config = dict(
    dataset='capsule endoscopy frames (Kvasir-Capsule)',
    color_jitter=0.2,
    bias='all',
    moe='top_k',
    shared_expert=True,
    nesterov=True,
)
Rows from block 3 of a small image classifier, named by matrix and row number. Rows with one number within an expert belong to one neuron, the router's apart. Each number is 128 + 32 x the weight over its row's rms, rounded and kept within 0 to 255. All counts start at 0. Numbers have three digits each.
Before each expert's rows are labels from the 100 images, of 14976, where the router gives the expert most weight on average: "patch colour" is the nearest of a few named colours to the mean colour under the peak. Only what is clearly more common there than usual is listed. The data: capsule endoscopy frames (Kvasir-Capsule).
# router: router (model.blocks.3.mlp.router.weight, 16x192, trained with AdamW), inputs 0-191
# gate: expert gate (model.blocks.3.mlp.gate, 16x48x192), inputs 0-191
# up: expert up (model.blocks.3.mlp.up, 16x48x192), inputs 0-191
# down: expert down (model.blocks.3.mlp.down, 16x192x48, transposed), outputs 0-191

# expert 5
patch colour: black
router.5:176176176117149088115134133195078102090138117151101137139112132063122107095106102141170170084124146171127025139130097145101089167112157108116108179178134140121157129154155129094087057100104105190118151140111123123146117051173152074093158131168148125120184145106113155158123061137100127195106097126133161079143154136193179186151127158121096107104090112123093147122065084125128146172115099149155149130162115172133159104136175118153088107127191141141151120130133143095065190119098139183096151127161161124120072135103130133084178170106158137099099093150127122111084170159144140190
gate.0:129128000126128126128128129128128127128128130127128138131128124128128127128127088121129128128129137132117128128134128128000128127128127128128128136128138149128128129128128128128128124128123128102128128129128128126120128125129128128126140128127128130128129128128128127128128131128132137128128113127116128126124127128116127128128127131128136130127122128128129128128128128151128121123128128128128128127128128191128128128128128128128132128142129100127128128128128128130189129129128128120122120128128128128128132171127068128128134128128126128128128128128124128128128128159128128127
up.0:128128092132129131126128128128128129131128128132128122128128074128128129128129144128128128128128153128117128128124128128126128128128130128128128126128039097128128128129128128127128006128131128141126128131128128128126127127126128128130140128128128128128125129128128172126128126128121000128128129128118128129160128128128128128128129127127121128129166128134128128128127128127128224128128128128128129128122127142128127129127128128128128128127128141128128128128128128128105115128128128128127159128128129138128109000132129127128129128128128128128138128126160128125128128000128128128
down.0:137128153128128128128128128128128128178128125117128128128128128128128128128128142128128128128128143128128128128128128128000128128128128128128128143128148128128128128128128128128128159128108128078128128128128128128128128130158128128133105128128152128128126128128128189130128128128128208128125128128052128121022128139128128128128128128255128128105128128128128128129140128128128139128127128128128128128128128128128128155128128128128128127125128148128128128128128128133000129128128128128128128235128128061128128128128128128128128128128128128128128128128215128128128128145126128128
gate.1:129128129106128125129127128128129128127128128129128255128127128128128125128129045128127128128128004126160130129125127128100128127128128128128128044127195130128128128128127128128128129128126128255128127127128128128128128130128128128130130128129128128128128128128128135127128128128128137128128127128131127128127128128126128128127133128127128128192114128128125129128128128124128149128130128128128128127128128083128128128128128128128128128129130126126128128128128128127144129128129128128129128126128128131128126117121217128128168128128128128128130128126127128126128128231128128128
up.1:131128091125128120128129128128128128057128128129127130128128115128128126128129000128128128128125125128160128129128119128130128128128128128128128081128150130126129128128128128128128132129125129255125127128129128126128127128128129128131215125129128129128126131126124146128128126131128140122126130128149128084124128128115131128124141128128129128168123126129125128126127131165128240131123126128128160127128128108128128120128130128128128127130135100128128133128128128128130170128130127128127028126128128130128138217127128128128168128130128129128134128127137128124128128255126128129
down.1:049127225128128128128128128128128128146128159123128128128128128128128128131128126128128128128128134128128128128128128128255130128128128128128128168128128128128128128128128128128128000128187128078128128128128128128128128129099128134210000128128119128128127127128128195128128128128128126128147128128118128137187128128128128128128128128129128128144137128128128128129124128128128124128128128128128128128128128128128128175128128128128128128116128127128126128128128128145195128128128128084128128120128128185129128128128128128128128128128128128128128128128025128130128128102131128128
gate.2:128128118125128125129129128129127129124128128130128140130128000128128128129125121124128128128128168129136127128128124128168128128128129128128127114128255123125128128129128128128127171128118129135128127128128128127127128128128129128120148125128128128128128128126127059128131128129130141131128124129132126115113128128128129128128128129129128128127117128128126128128128125133128028128128125128128125130128127000128128128128131128128128129126129131128125128128129128127135151128128128128128102123128128127128139251128069128128117128128126128128131128077139128128128128135128128127
up.2:126128118125128125130129128129128129125128128131127129128128000128128128128126128124128128128129127128129128128127127128214128128128129128128128131128255118126128127129128128128128205128098130128128128127128129128132128135132126128128150123128128128128128128128127053128131128128128130132128133129140126119080128128130130128126127128128127127130114128128122128128130126134128005128131125128128126132128127000128128128128128128128128132126128132127126128128130128127123202128128128128126121126128128126128130197128116128128108128128128128128129128062128128128128128175128128128
down.2:141128128128128128128128128110128128118128151194129128128128128128113128128134185129128128128128050128128128128128128128128144128128128128128128184128047128128127128128128128128128000128172128123128128128128128128128128139073128133125091128128127128128123128128128180127128128128128126128128128128099128146046128128128128128128128128255128128255132128128128128128136128128128063128130128128128128128128128128128128121128128128128128116133128128128131128128128128130000128128128128128128128118128128134128128128128128128128128128128128128128128128128120128125128128133135128128
gate.3:128128109126128129129128126128132128141128128128128131126128124126128130128129143132128128128120127118145128128127131131127127128128132128128128255128158114129129128128129128128129145128127128255130128127129129128093126129121128128135089125128128128127131128128128135128128128128128060129128126131121128130118129128131128128128128128128126123161081128126120128129128128129128087128127128128128127128130128015128131130128126126125128131124127096129128128127128128124123132126128128130134147128128127128128123127124238130128127128128129128127128128128135128127128128133128128130
up.3:128128157132128136127128126126130129111129128130128102119128000123128130128132144136127125127129131106225129128128136134255128132128130128128128255128137131131128128125130128129130128128153128135131128128130129129104125132127128128122111128128128127128131124128128124129128132128134140130125113130130128129125131128131127128131128129128128124133076128124120128130132128122128130128141134127127126128141131093128134129128127124119128130130120066129126128126128128126142131121128129138137128128128123128128161036128128134128121128128128126126127128138132128127128127136128128128
down.3:130128103128128128128128128128128128231128146217129128128128128128128128069128132133128128128128133128128128128128128128151158128128128128127128110128128128128127128128128128128128127128044128141128128128128128128128128126082128131076047128128130128128127128128128116062128128128128111128126128128087128112061128128128128128128128128251128128129242128128128128128131128128128125128139128128128128123128128128128128185128128128128128097217128117128119128128128128130000127128128128105128128108128128125127128128128128128128128128128128128128128128128043128148128128000248128128
gate.4:128128000129129130128128128128128130127128128128128162128128102128128129130128128128130127127128128128073128128127128127120131128128128128129128130130070151128128128128129124128128088127255128128128127123127128128108128129128125129122145128128128127128129128131128255128128129128128128128128128128121128103127128127130128128128128128128130129118136128128125128128129130129128255128131131126128126128130128172128128128128128127125128128124127054128129128128128128138255117128128128128128255128128128125127141093130241128128141129128129127130127128138091128137128128094129128128
up.4:128128191128128129129135128128129128129128129125128131128130103128128129129129142136131127128126127106000129128123134126182130128128129128129128123128067125129129127127128128128129128128155128194128128128128128132118129128112128128105131128128128121128127128128128139128127128129128110128130139128121128123158131128131128128130128126125127131081127128127118128125128130124128174130125128128128126126126127139128125128128132126123128130128127127132128128128128133129255204128128128128135255128128128122131128126131138131128123128127128129131128128134130128128128128121129128128
down.4:120128169128128128128128128127128128106128094100128128128128128128234128142128024130128128128128112128128128128128128128143108128128128128128128120128137128128128128128128128128128127128132128255128128128128128128128128128125128160214067128128129128128128130128128129111128128128128176128128128128116128041110128128128128128128128128241128128255113128128128128128029128128128096128127128128128128127128129128128128139128128128128128121126128127128131128128128128129209129128128128068128128223128128157128128128128128128128128128128128128128128128128040128132128128255095128128
gate.10:128128114128128136128128128122128128143127125120128145128134136133128128128135113133128126137126128130100129128127128128119128130128128128128128145123076111128130128128128128128128125128128128255127128133128128128127128133128127127255130129126128130128126127128128129124129127125126141126128132127132127131114128128125110128130124125128127127000119129128128129129132128128128129128129129128127134133132128142128131127127123128128128126129129101127128129127128124129130146128128125123139018130128124128128126116136125126136128128128121128126128128129183128127128124168129128128
up.10:128128077130128128128125128125128130156128122128128247129132155128128128128131092131127128132127039131118128128128127128116127129128133128128128135123126128126129128128129128128128127128127128249127128130128126127144128128128128127255138129127128128128128128127128122124130128127128140128128132127127127128123127128115127128129127128131126126000133128128141130129128128094128089128128128129127127131132128146128132128128128128128132129125129084126129129128128126129129117128130125114131084128128127128132126000133255128134110128128121126124129128125127128126128125161128128121
down.10:214128027128128128128128128129128128125128118067128128128128128128126128111127251129128128128128106128128128128128128128205127128128128128128128255128150128128128128128128128128128223128143128094128128128128128128128128119000128128156053128128130128128132129128128145122128128128128114128132128128255128170114128127128128128128128128156128128203000128128128128127114128128128130128126128128128128127128128128128128227128128128128128135131128131128128128128128128137117128128128128105128128133128128060128128128128128128128128128128128128128128128128086128130128128178123128128
gate.12:128128000128128128128128128127128128121128128128128102128127020131128128128128129130128127128129133124117129128129128129122128128128129128128128108128117107128128128128128128128128000128126129123127128128128128128123128128130128128132152128128128128128127128129128125128128128128128072128129120128136128129126128128127128128128130128128128129110136128130128128128128128128128117128128128128128127128120128115128128128128128128128128126128128124126128128128128128129003135128128128128127133128128128131128127112131205128128137128128128128130128128127111128127128128202128128128
up.12:128128136127128128130128128128125127142128128128128155128129162125128129128129140128128128126122135131140128128127126127255128128128127128128128153128045128126128128128128128128128255128131128118130128128128128128139129128126128128255066126128128128128128124128128138128128128128129128128128145128104128204134128128127131128128127128128130125134097128127124128128128127126126129130129128128128131130138128146128128127128128129128128129132128255131128128128127128126133054128128128128126123130128128124128126121127131128128126128128128128121128128157151128128128128122128128128
down.12:073128255128128128128128128128128128124128121116128128128128128128128128128128129128128128128128151128128128128128128128255128128128128128128128093128147128128128128128128128128128121128116128099128128128128128128128128128000128122183142128128093128128128128128128075126128128128128159128128128128139128175158128128128128128128128128122128128000124128128128128128118128128128103128127128128128128127128128128128128157128128128128128129127128129128125128128128128110255128128128128144128128090128128000128128128128128128128128128128128128128128128128099128126128128133114128128

# expert 12
patch colour: orange
router.12:173132137101107141117153149178052092128105153138100138145149120105119089099091102089168126139149093176113106147126088152051142151139141084125132062130184121149123166119180135117090152115085101148134107237157101131186150129149163050088168044121162117182131092104174081136130141068168150155098162091171135143226141103102191145163129130079120098171103116165115147079111115106140168166132119150142181166133141145143152120126156129130122124211168124169103152165138106085090120152130170108064131149152125095148149120142158136110130108122098148116101106120146118055148126152169109154
gate.0:128130112213128126126128132128121129163135126128128123128129130107128127130136123100125135118130142136139124128127129128139128131128130128128126123131127139125134128130132128128128255126124129121113130117128130129203126128136131128123085128130128128126136125120129027129129127133121053127129115126098132203113128131141128128131127138133120127126153125123128129128129127124128134129255129126128128134175120139128139128127129128134128129127129127127128128120127130125093126134128128126104147128128124132126129124128153128123128127126126129121113128124115128126125129128126128128
up.0:128131086255129128114128128125128113149128129131128143128125128104128129128165116133126128128125082121134126128129144130140119128128123128127128129128127126128131124128127133128128119125152128139108132127129128133147126108128128128126080129131128129128128130131128126128129125128115124125126124128016130170133128129137128129127132131125120129117126136128128127131128129109127127131195129128125128128129128137128127132124128128128121128122129134123129128128128129121126019127128124130155133128128108130127130107134255127128127134128131128129130125128124128118129130129127128128
down.0:158128180128128128128128128126128128095128116154128128128128128128181128178128166053128128128128152128128128128128128128246127128128128128128128128128144128128148128128128128128128133128095128114128128128128128128128128126141128140109147128128123128128128129128128055100128128128128121128148128128045128255107128128128128128128128128134128128094129128128128128128137128128128123128128128128128128128128110128128128000128128128128128128138128128128129128128128128016140127128128128129128128000128128177129128128128128128128128128128128128128128128128096128121128128130129128128
gate.3:128128255128128129128128128128128128128128128128128119128128167128128128128128128128128128128128174128000128128128128128134128128128128128128128145128071043128128128128128128128128110128001128169127128128128128128128128128128128128124125128128128128128128128128128128128128128128128151128128128128158128128157128128129128128128128128128127128103064128128128128128128128127128129128128128128128127128126128052128128128128128128128128128127128184128128128128128128128168123128128128129128000128128128128128147218130169128128127128128128128128128128054128128128128128130128128128
up.3:129128124128128128128128128127128128129128128128128145128128134128128126128128132128128128128128128129130128128129128128037128128128127128128128180128083089128128128128128128128128083128109128138128128124128128128127128130129128128153119129128128128127128128128128128128128128129128121128128121128126128127064128128128128128128128129128128128255127128128127128128128128128128190128127128128128128128125128088128128128128128128128128128128128255128129128128128128133131136128128128128124134128128128128128143238127111128128131128128128128128128128113125128128128128255125128128
down.3:154179205128128128128128128191128128102128153128129128128128128128097128000123222136128128128128156128128128128128128128059030128128128128128128117128168128128255118128127128128128119128136128115128128128128128128128128131125128118063055128128115129128131123128128174065128128128128064128178128128000128133210128138128128128128128128131128128096124128128128128116124128128128185128138128128128128130128110128128128195128128128128128110176128145128051128128128128119129128128128128134128128122128128128162128128128128128128128128128128128128128128128114128098128128127162128128
gate.4:128128000119128128128127131128123126128128125128128128128128127123128128128126008126129134126130167182137126128131124128224127128128128128128128105131131131128128128128128128128127138128122128133128128128128127127127128106132129126096129130128128128128128128124128137128128128128129141128128124126124138061134128128127128128131128127130129130125137128128123128127127122127128135128109126128129128127139128127128128126128132128134128125135131153127128128128128128128133142131128129132126130128128132129127128135127068131125252128128128128120126128127121128128128128117128127130
up.4:128128095130128128128128130130128126127128128128128129134128127127128128128128134127127128128127000130130128128133124126142125127128127128128128124128151158128128128128128128128128130128122128121128128130127128128131128121128131128122227132128128128128130129127128120128128129129135255128128106129150128108120127128122126128128128129130129130124125128127138127125127128129128128128129127128127124120131128130128128128131130129130128128128129141128127128128127128125130255130128128129117134128128128127128127132125200128128121128128128126127128128121133128128126127134128128128
down.4:126128136128128128128128128128128128137128196137128128128128128128130128155128057129128128128128080128128128128128128128124098128128128128128128127128128128128129128128128128128128000128093128214128128128128128128128128131078128112097114128128128128128128132128128115122128128128128064128134128128197128000126128125128128128128128128119128128255170128128128128135061128128128100128128128128128128127128128128128128136128128128128128144134128131128127128128128128119135128128128128146128128000128128189128128128128128128128128128128128128128128128128215128133128128063132128128
gate.5:129128112122128122126128128129129128127131128132128119131124131116128131124119069095127131128127121157141124128138119129110126126128128128128129000137122154127123128131127128127128158128128129135128128136128129128168126119128135126127254125130128128128128129125128135128127127128144150133127126128132128134130128131125128129132131129128149128204137127129130128129126128131128129125113127128129128120112128121128127128129134126128127128255123046130128128128128131128133140128128128129093128126128128130125125122115000128128137131126129128121129128122132128126128130127127128128
up.5:128128145122128129133128128127128128116128129129127162125129137136128124130128120152131127128128000112114127129126132128123129128127127128128128117120109087129134128127129128128128000128127128127131128127126129128119128133128126128142132128126129127128128128128127118128129128129131111128130133128140126120144128127160128128128125128128140128048255127127124129128128126129128127128120128128128128136125129164128128127128127128126128129121126120128126129128128127129128128128128128126127144128128128127129133153129170128129128128129125128128128128138223128128128128125128128129
down.5:121128134128128128128128128131128128097128109109128128128128128128129128116128128128128128128128126128128128128128128128120127128128128128128128155128129128128128128128128128128128163128117128189128128128128128128128128127130128129141050128128142128128138130128128016128128128128128094128126128128129128037131128128128128128128128128125128128000131128128128128128255128128128064128128128128128128124128128128128128115128128128128128128139128128128127128128128128062102129128128128139128128064128128146129128128128128128128128128128128128128128128128102128125128128072153128128
gate.6:122128083088128129126128129128128139134131128154131128127130128128128128128126176104128127123128129138255126129118128135114128130129130128128128126128063153125124128129130128128128130130047129122128128127130127128128127128125123129154128121128128126128128128128128093128128132129128110128129156128151128178149128128127127127130112119128103128151138133130133123129128128133129112128132129128128128134127128144128129129127127128128128129200127069129125128126130128128179152128128128125135255128128128127128122089125129128128123128128126128128128128129125128128128128114128127125
up.6:128128107128128133128128127130125130122128128139128139127129124127128128127132133132128131127129134124119128128126129128161128128127128128128122123129135124128128127125128128129124132128117127000128125140129130128126128129128131126033142127128130123129128127127128119129128129128134116128127149129138128128204128128128129128128140128128128128116120125128131128128125128127128000140122129127127137129128128117128128128128132127129127127128127093128125128128127129128118128128128128128114131128128128130126201125128112128129138127128128128128128128139146128128128127000129129126
down.6:078132160128128128128128128126128128160128215201128128128128128128221128122128108147128128128128128128128128128128128128072000128128128128128128058128244128128125128128128128128128137128159128144128128128128128128128128128123128205169103128128133128128137128128128153124128128128128096128133128128082128215127128131128128128128128128127128128239149128128128128124161128128128128128128128128128128127128128128128128255128128128128128119097128120128128128128128128007106128128128128133128128228128128116124128128128128128128128128128128128128128128128154128111128128147127128128
gate.9:128128129053126129121104133126127138146120110123128080119141112111128130139143174123165136078124166170123131128128122128117130129128126121128121087153100130121134128130132111128128204134121099123131114130137128127000131137129128143134146128129128127123124098120126000129128127115125140128131125127151126139132128128124130127220094127134129128130156127114118128129109093129128124128059137128141000145161113135128128113130143127154130123194151133175126128130121126155163128141124136130127101165128130129127121255071112156129164085128100128120103128124105128122128144130134124131
up.9:129133125075128112127114194128106123149129123122127090128126130100130136153144172120141139086125137183149125132127128127114125127126129128129113029151108144089146127128129127132128255131123129133128123123118132131032128145129128145255099168147129128125132105112128084130126138128128141128140125125195126166131126135128130128165068134142169129090191121093093125127092069121127129132032130127127089144152100167128125110129136126176120128195157036156127128129096136136167160147126133155129100190128132126118104148097130154127150095126111126100112128114085128132128128128143125131
down.9:124127119128128128128128128120128128110128103064128128128128128128129128142126223137128128128128137128128128128128128128084104128128128128127128089128111128128132129128128128128128203128132128125128128128128128128128128129131128128078152128128162128128131122128128052138128128128128074128132128128138128084189128128128128128128128128107128128235122128128128128134133128128128092128125128128128128137128126128128128234128128128128128130098128121128108128128128128255133128128128128127128128238129128115130128128128128128128128128128128128128128128128023128118128128146119128128
gate.10:129128138128128128128128128127128128125128130117128146127128125128129128128128071128128128128128140129119128128128128129122128128128128128128128024128134082129128128130128128128128134128133128255128128125128128128126128127128128128179129129128128128128128126128128132128127127129128133128128118126138128126121128128126128128128131131128127128248118128128128128128128127127128150127128128128128128128121128123128128127128128128127128128128128128128128128128128128129174106128127128129123255129128126128128135127128119130128128128128127128128128128128121128128128128225127128128
up.10:129128255125128126128129127130127126128128129129128084129128111128128129128128095137128128129127128128098128128128128127255128128128143128128128137128130133129128128128128128128128129128128128123129128129128128128134128128129134125088131135129128128128128131128128113128128130127134122129130093131134127122123128127129129129127128128128128128105109128126125128125128126123128082130125128128128129125125126128128123128132130128129128127133132126128128128128128128124000128128129127129122134131128130123127128155128241128128134129128131128128129128128126128127127128071129128132
down.10:070131118128128128128128128127128128163128148127128128128128128128195128107129228129128128128128164128128128128128128128000000128128128128128128129128198128128131127128128128128128085128088128128128128128128128128128128127255128127255131128128086128128128130128128128125128128128128125128137128128097128254214128130128128128128128128123128128081141128128128128125101128128128113128128128128128128127128127128128128153128128128128128127138128125128125128128128128124140127128128128117128128242128128104129128128128128128128128128128128128128128128128165128103128128187126128128

# expert 15
patch colour: grey
router.15:089167171109128092150161127175082176086148146169109112155182192141090126137148188097126132185140135112149068165131116128090108120116080076156096136125116158090165119062166135137075089137065125138120079133154147147148153105155175153075193110165185060161148168142106095160175143116158112088164143146160118108178104116165077157137143124118115161105143122169172086138078119157150153169165151147094091161147090175105120170124111129204142125123132141156071080110094127082107170138140103100131141086128141158146058144092161063164169130135143076196129117114160129100126108146177114147
gate.5:128128153128128128128128128128128128128128128128128120128128002128128128128128137128128128128128119128119128128128128128188128128128128128128128155128183033128128128131128128128128125128151128042128128128128128128128128128128128130098122128128127130128128128128128129128128128128128147128128073127118128127151128128128128128128128128128128128000064128128128128128128128128128137125128128128128128127128125135128128128128128128127128006128128126128128128128128128129255128128128128128128138128128128128128146118143143129128127128128128128128128128015217128128128128145127128128
up.5:128128067128128128128128128128128128128128128128128115128128142128128128128128128127128128128128159128158128128128128128255128128128128128128128128128025115128128128128128128128128132128103128197128128128128128128128128128128128127145144128128128128128128128128128125130128128128128171128133121128131128128121128128128128128128128128128128128171142128128128128128128128128128114128128128128128127128128128255128128128128128128128128164128128133128128128128128128125117128128128128128127130128128128128128142128124188128128129128128128128128128128146110128128128128162128128128
down.5:073137128128128128128128128157127128115128165112123128128128128128024128053127032126128128128128056128128128128128128128129000128128128128114128104128255128128024149128127128128128158128203128110128128128128128128128128148132128212203120128128092128128135143128128126121128128128128122128224128128010128165068128127128128128128128128141128128173103128128128128139147128128128173128124128128128128123128126128128128124128128128128128095125128121128132128128128128000069128128128128127128128141128128137078128128128128128128128128128128128128128128128130128129128128161125128128
gate.8:128128171128128128128128128128128128133128128128128140128128152128128128128129132128128128128128128128255128128128128128113128128128128128128128148128215086128128128128128128128128097128124128143128128128128128128128128128128128128000123128128128128128128128128128132128128128128128130128129112128139128129000128128128128128128128128128128128106121128128128128128128128128128255128120128128128126128128128126128128128128128128128128127128128142128128128128128128132080122128128128128129141128128128128128255132154115128128128128128128128128128128139128128128128128145128128128
up.8:128128112128128128128128128128128128128128128128128128128128125128128128128128128128128128128128153128115128128128128128138128128128128128128128122128130105128128128128128128128128091128147128142128128128128128128128128128128128128049118128128128128128128128128128128128128128128128128128128126128120128131149128128128128128128128128128128128158000128128128128128128128128128137127128128128128130128128129074128128128128128128128128124128128176129128128128128128128131124128128128128128255128128128128124082000128128128128127128128128128128128128121133128128128128000127128128
down.8:135133143128128128128128128220128128137128186128128128128128128128052128125134092135128128128128100128128128128128128128133255128128128128128128124128051128128134102128128128128128123128128128255128128128128128128128128116122128135241059128128128128128127128128128161118128128128128037128131128128141128209015128117128128128128128128112128128120128128128128128110122128128128255128128128128128128128128129128128128128128128128128128125121128070128139128128128128126131128128128128128128128135128128123130128128128128128128128128128128128128128128128181128116128128170109128128
gate.9:128128243128128128128128128128128128127128128128128102128128099128128128128128127128128128128128229128131128128128128128230128128128128128128127132128000155128128128127128128128128128128134128104128128128128128128128128128128128128128117128128129127128128128128128128128128128128128130128128124129143128127000128128128128128128128128128128128123122128128128128128127128128128123128118128128127128128128128112128128128128128128128128143128128072128128128128128128126255141128128128128129000128128128128126124127080118127128131128128128128128128128128129128128128128118129128128
up.9:128128127128128128128128128128128128128128128128128253128128255128128128128128128128128128128128138128012128128128128128148128128128128128128128103128128129128128128128128128128128000128131128000128128128128128128128128128128128128116121128128128128128128128128128128129128128128128147128128248128128128126255128128128128128128128128128128128045141128128128128128128128128128136128128128128128128128128130094128128128128128128128128116128128121128128128128128128128157122128128128128128127128128128128128120117124128128128128128128128128128128128130130128128128128131128128128
down.9:128067000128128128128128128181128128138128096128128128128128128128074128237128134200128128128128125128128128128128128128048130128128128128135128103128221128128144169128128128128128233128156128118128128128128128128128128103194128046027127128128141128128245126128128126101128128128128112128131128128173128107075128121128128128128128128125128128125165128128128128144134128128128075128134128128128128119128118128128128077128128128128128115125128152128112128128128128142000128128128128131128128125127128126124128128128128128128128128128128128128128128128113128125128128037129128128
gate.10:128128131128128128128128128128128128128128128128128209128128206128128128128128127128128128128128125128125128128128128128122128128128128128128129123128131091128128128128128128128128107128142128133128128128128128128128128128128128128146143128128128128128128128128128127128128128128128168128128138128130128128187128128128128128128128128128128128085128128128128128128127128128128000128128128128128128128128128069128128128128128128128128130128128127128128128128128128128175128128128128128129094128128128128128186125133064128128128128128128128128128128143128128128128128128129128128
up.10:128128000128128128128128128128128128128128128128128110128128118128128128128128130128128128128128125128067128128128128128132128128128128128128128124128146151128128128128128128128128129128126128228128128128128128128128128128128128128138128128128128129128128128128128128128128128128128140128129006128128128128098128128128128128128128128128128128140118128128128128128128128128128171128128128128128128128128127255128128128128128128128128138128128255128128128128128128120122128128128128128126110128128128128131115105081119128128130128128128128128128128120128128128128128095128128128
down.10:122128255128128128128128128255128128086128132155128128128128128128187128255128205127128128128128094128128128128128128128094165128128128128128128128128175128128255127128128128128128093128138128117128128128128128128128128125167128134111113128128141128128129154128128125094128128128128156128119128128125128108102128055128128128128128128150128128075121128128128128183129128128128108128128128128128128127128128128128128121128128128128128083129128251128049128128128128084000128128128128129128128120128128128172128128128128128128128128128128128128128128128146128109128128168134128128
gate.11:128128223128128128128128128128128128128128128128128073128128213128128128128128125128128128128128127128255128128128128128128128128128128128128128161128255134128128128128128128128128193128118128182128128128128128128128128128128128128128131128128128128128128128128128128129128128128128098128131157128132128128115128128128128128128128128128128128143142128128128128128128128128128241128125128128128128128128128145128128128128128128128128136128128140128128128128128128126152116128128128128128002128128128128136148141136127128128128128128128128128128128087128128128128128124128128128
up.11:128128000128128128128128128128128128128128128128128158128128212128128128128128128128128128128128145128047128128128128128110128128128128128128128107128038099128128128128128128128128111128129128116128128128128128128128128128128128128128125128128128128128128128128128128128128128128128122128128128128128128128136128128128128128128128128128128128099114128128128128128128128128128142128128128128128128128128125168128128128128128128128128132128128000128128128128128128130063105128128128128128145128128128128123128127125144128128128128128128128128128128127128128128128128000128128128
down.11:108131245128128128128128128177128128128128131135128128128128128128133128152127129123128128128128164128128128128128128128035105128128128128128128124128000128128092128128128128128128178128050128165128128128128128128128128128105128114060014128128146128128129173128128107127128128128128127128142128128125128125120128149128128128128128128194128128082141128128128128255102128128128122128128128128128128129128119128128128129128128128128128255129128165128123128128128128171034128128128128126128128128128128153078128128128128128128128128128128128128128128128125128122128128251132128128
gate.12:128128080128128128128128128128128128128128128128128255128128119128128128128128128128128128128128181128157128128128128128190128128128128128128128000128186135128128128128128128128128124128128128135128128128128128128128128128128128128178126128128128128128128128128128126128128128128128173128128156128128128128255128128128128128128128128128128128000086128128128128128128128128128000128128128128128130128128128106128128128128128128128128122128128159128128128128128128123220128128128128128128086128128128128134006139111187128128128128128128128128128128066130128128128128115128128128
up.12:128128112128128128128128128128128128128128128128128255128128117128128128128128128128128128128128005128200128128128128128181128128128128128128128134128182108128128128128128128128128114128133128146128128128128128128128128128128128128167130128128128128128128128128128128127128128128128108128127128128127128128143128128128128128128128128128128128011153128128128128128128128128128000128128128128128129127128128255128128128128128128128128116128128255128128128128128128126135146128128128128128148128128128128127126007129159128128128128128128128128128128129129128128128128000128128128
down.12:147128176128128128128128128120128128123128123137130128128128128128181128112128206133128128128128131128128128128128128128139000128128128128128128137128182128128141128128128128128128153128025128095128128128128128128128128132170128098116138128128122128128095168128128142000128128128128235128195128128123128130130128054128128128128128128128128128177069128128128128126117128128128255128128128128128128051128135128128128130128128128128128130174128120128101128128128128183190128128128128129128128166128128083107128128128128128128128128128128128128128128128135128196128128112182128128
gate.13:128128149128128128128128128128128128128128128128128117128128005128128130128130128128128128128127255128219128128128128128140128128128128128128128112128000136128128128127128128128128255128126128146128128128128128128129128128128128128128129128128129127128128128128128125128128128127128197128128152130124128128100128128128128128128128128128128128147000128128128128128128128128128066129128128128127129128128131099127128128128128128128128125128128166129128129128128128129204139128128128128131147128128128128128131135129177128128128128128128128128128128110130128128128128126129128128
up.13:128128000128128128128128128128128128129128128128128125128128143128128128128128131128128128128128018128127128128128128128114128128128128128128131136128255122128128128128128128128128140128119128023128128128128128128128128128128128128108125128128128129128128128128128131127128128128128134128127126127127128130141128128128128128128128128128128128106137128128128128128128128128128255128128128128128127128128124102128128128128128128128128114128128095127128128128128128121100128128128128128128000128128128128129113131120108128128128128128128128128128128135128128128128128125128128128
down.13:104136121128128128128128128110128128119128125130127128128128128128093128241128111124128128128128255128128128128128128128037165128128128128128128143128120128128126126128128128128128128128201128121128128128128128128128128129131128184134129128128223128128133126128128029174128128128128107128140128128128128121094128150128128128128128128112128128180043128128128128126125128128128000128128128128128128146128100128128128128128128128128128130120128160128132128128128128173113128128128128113128128108128128135128128128128128128128128128128128128128128128128092128130128128118036128128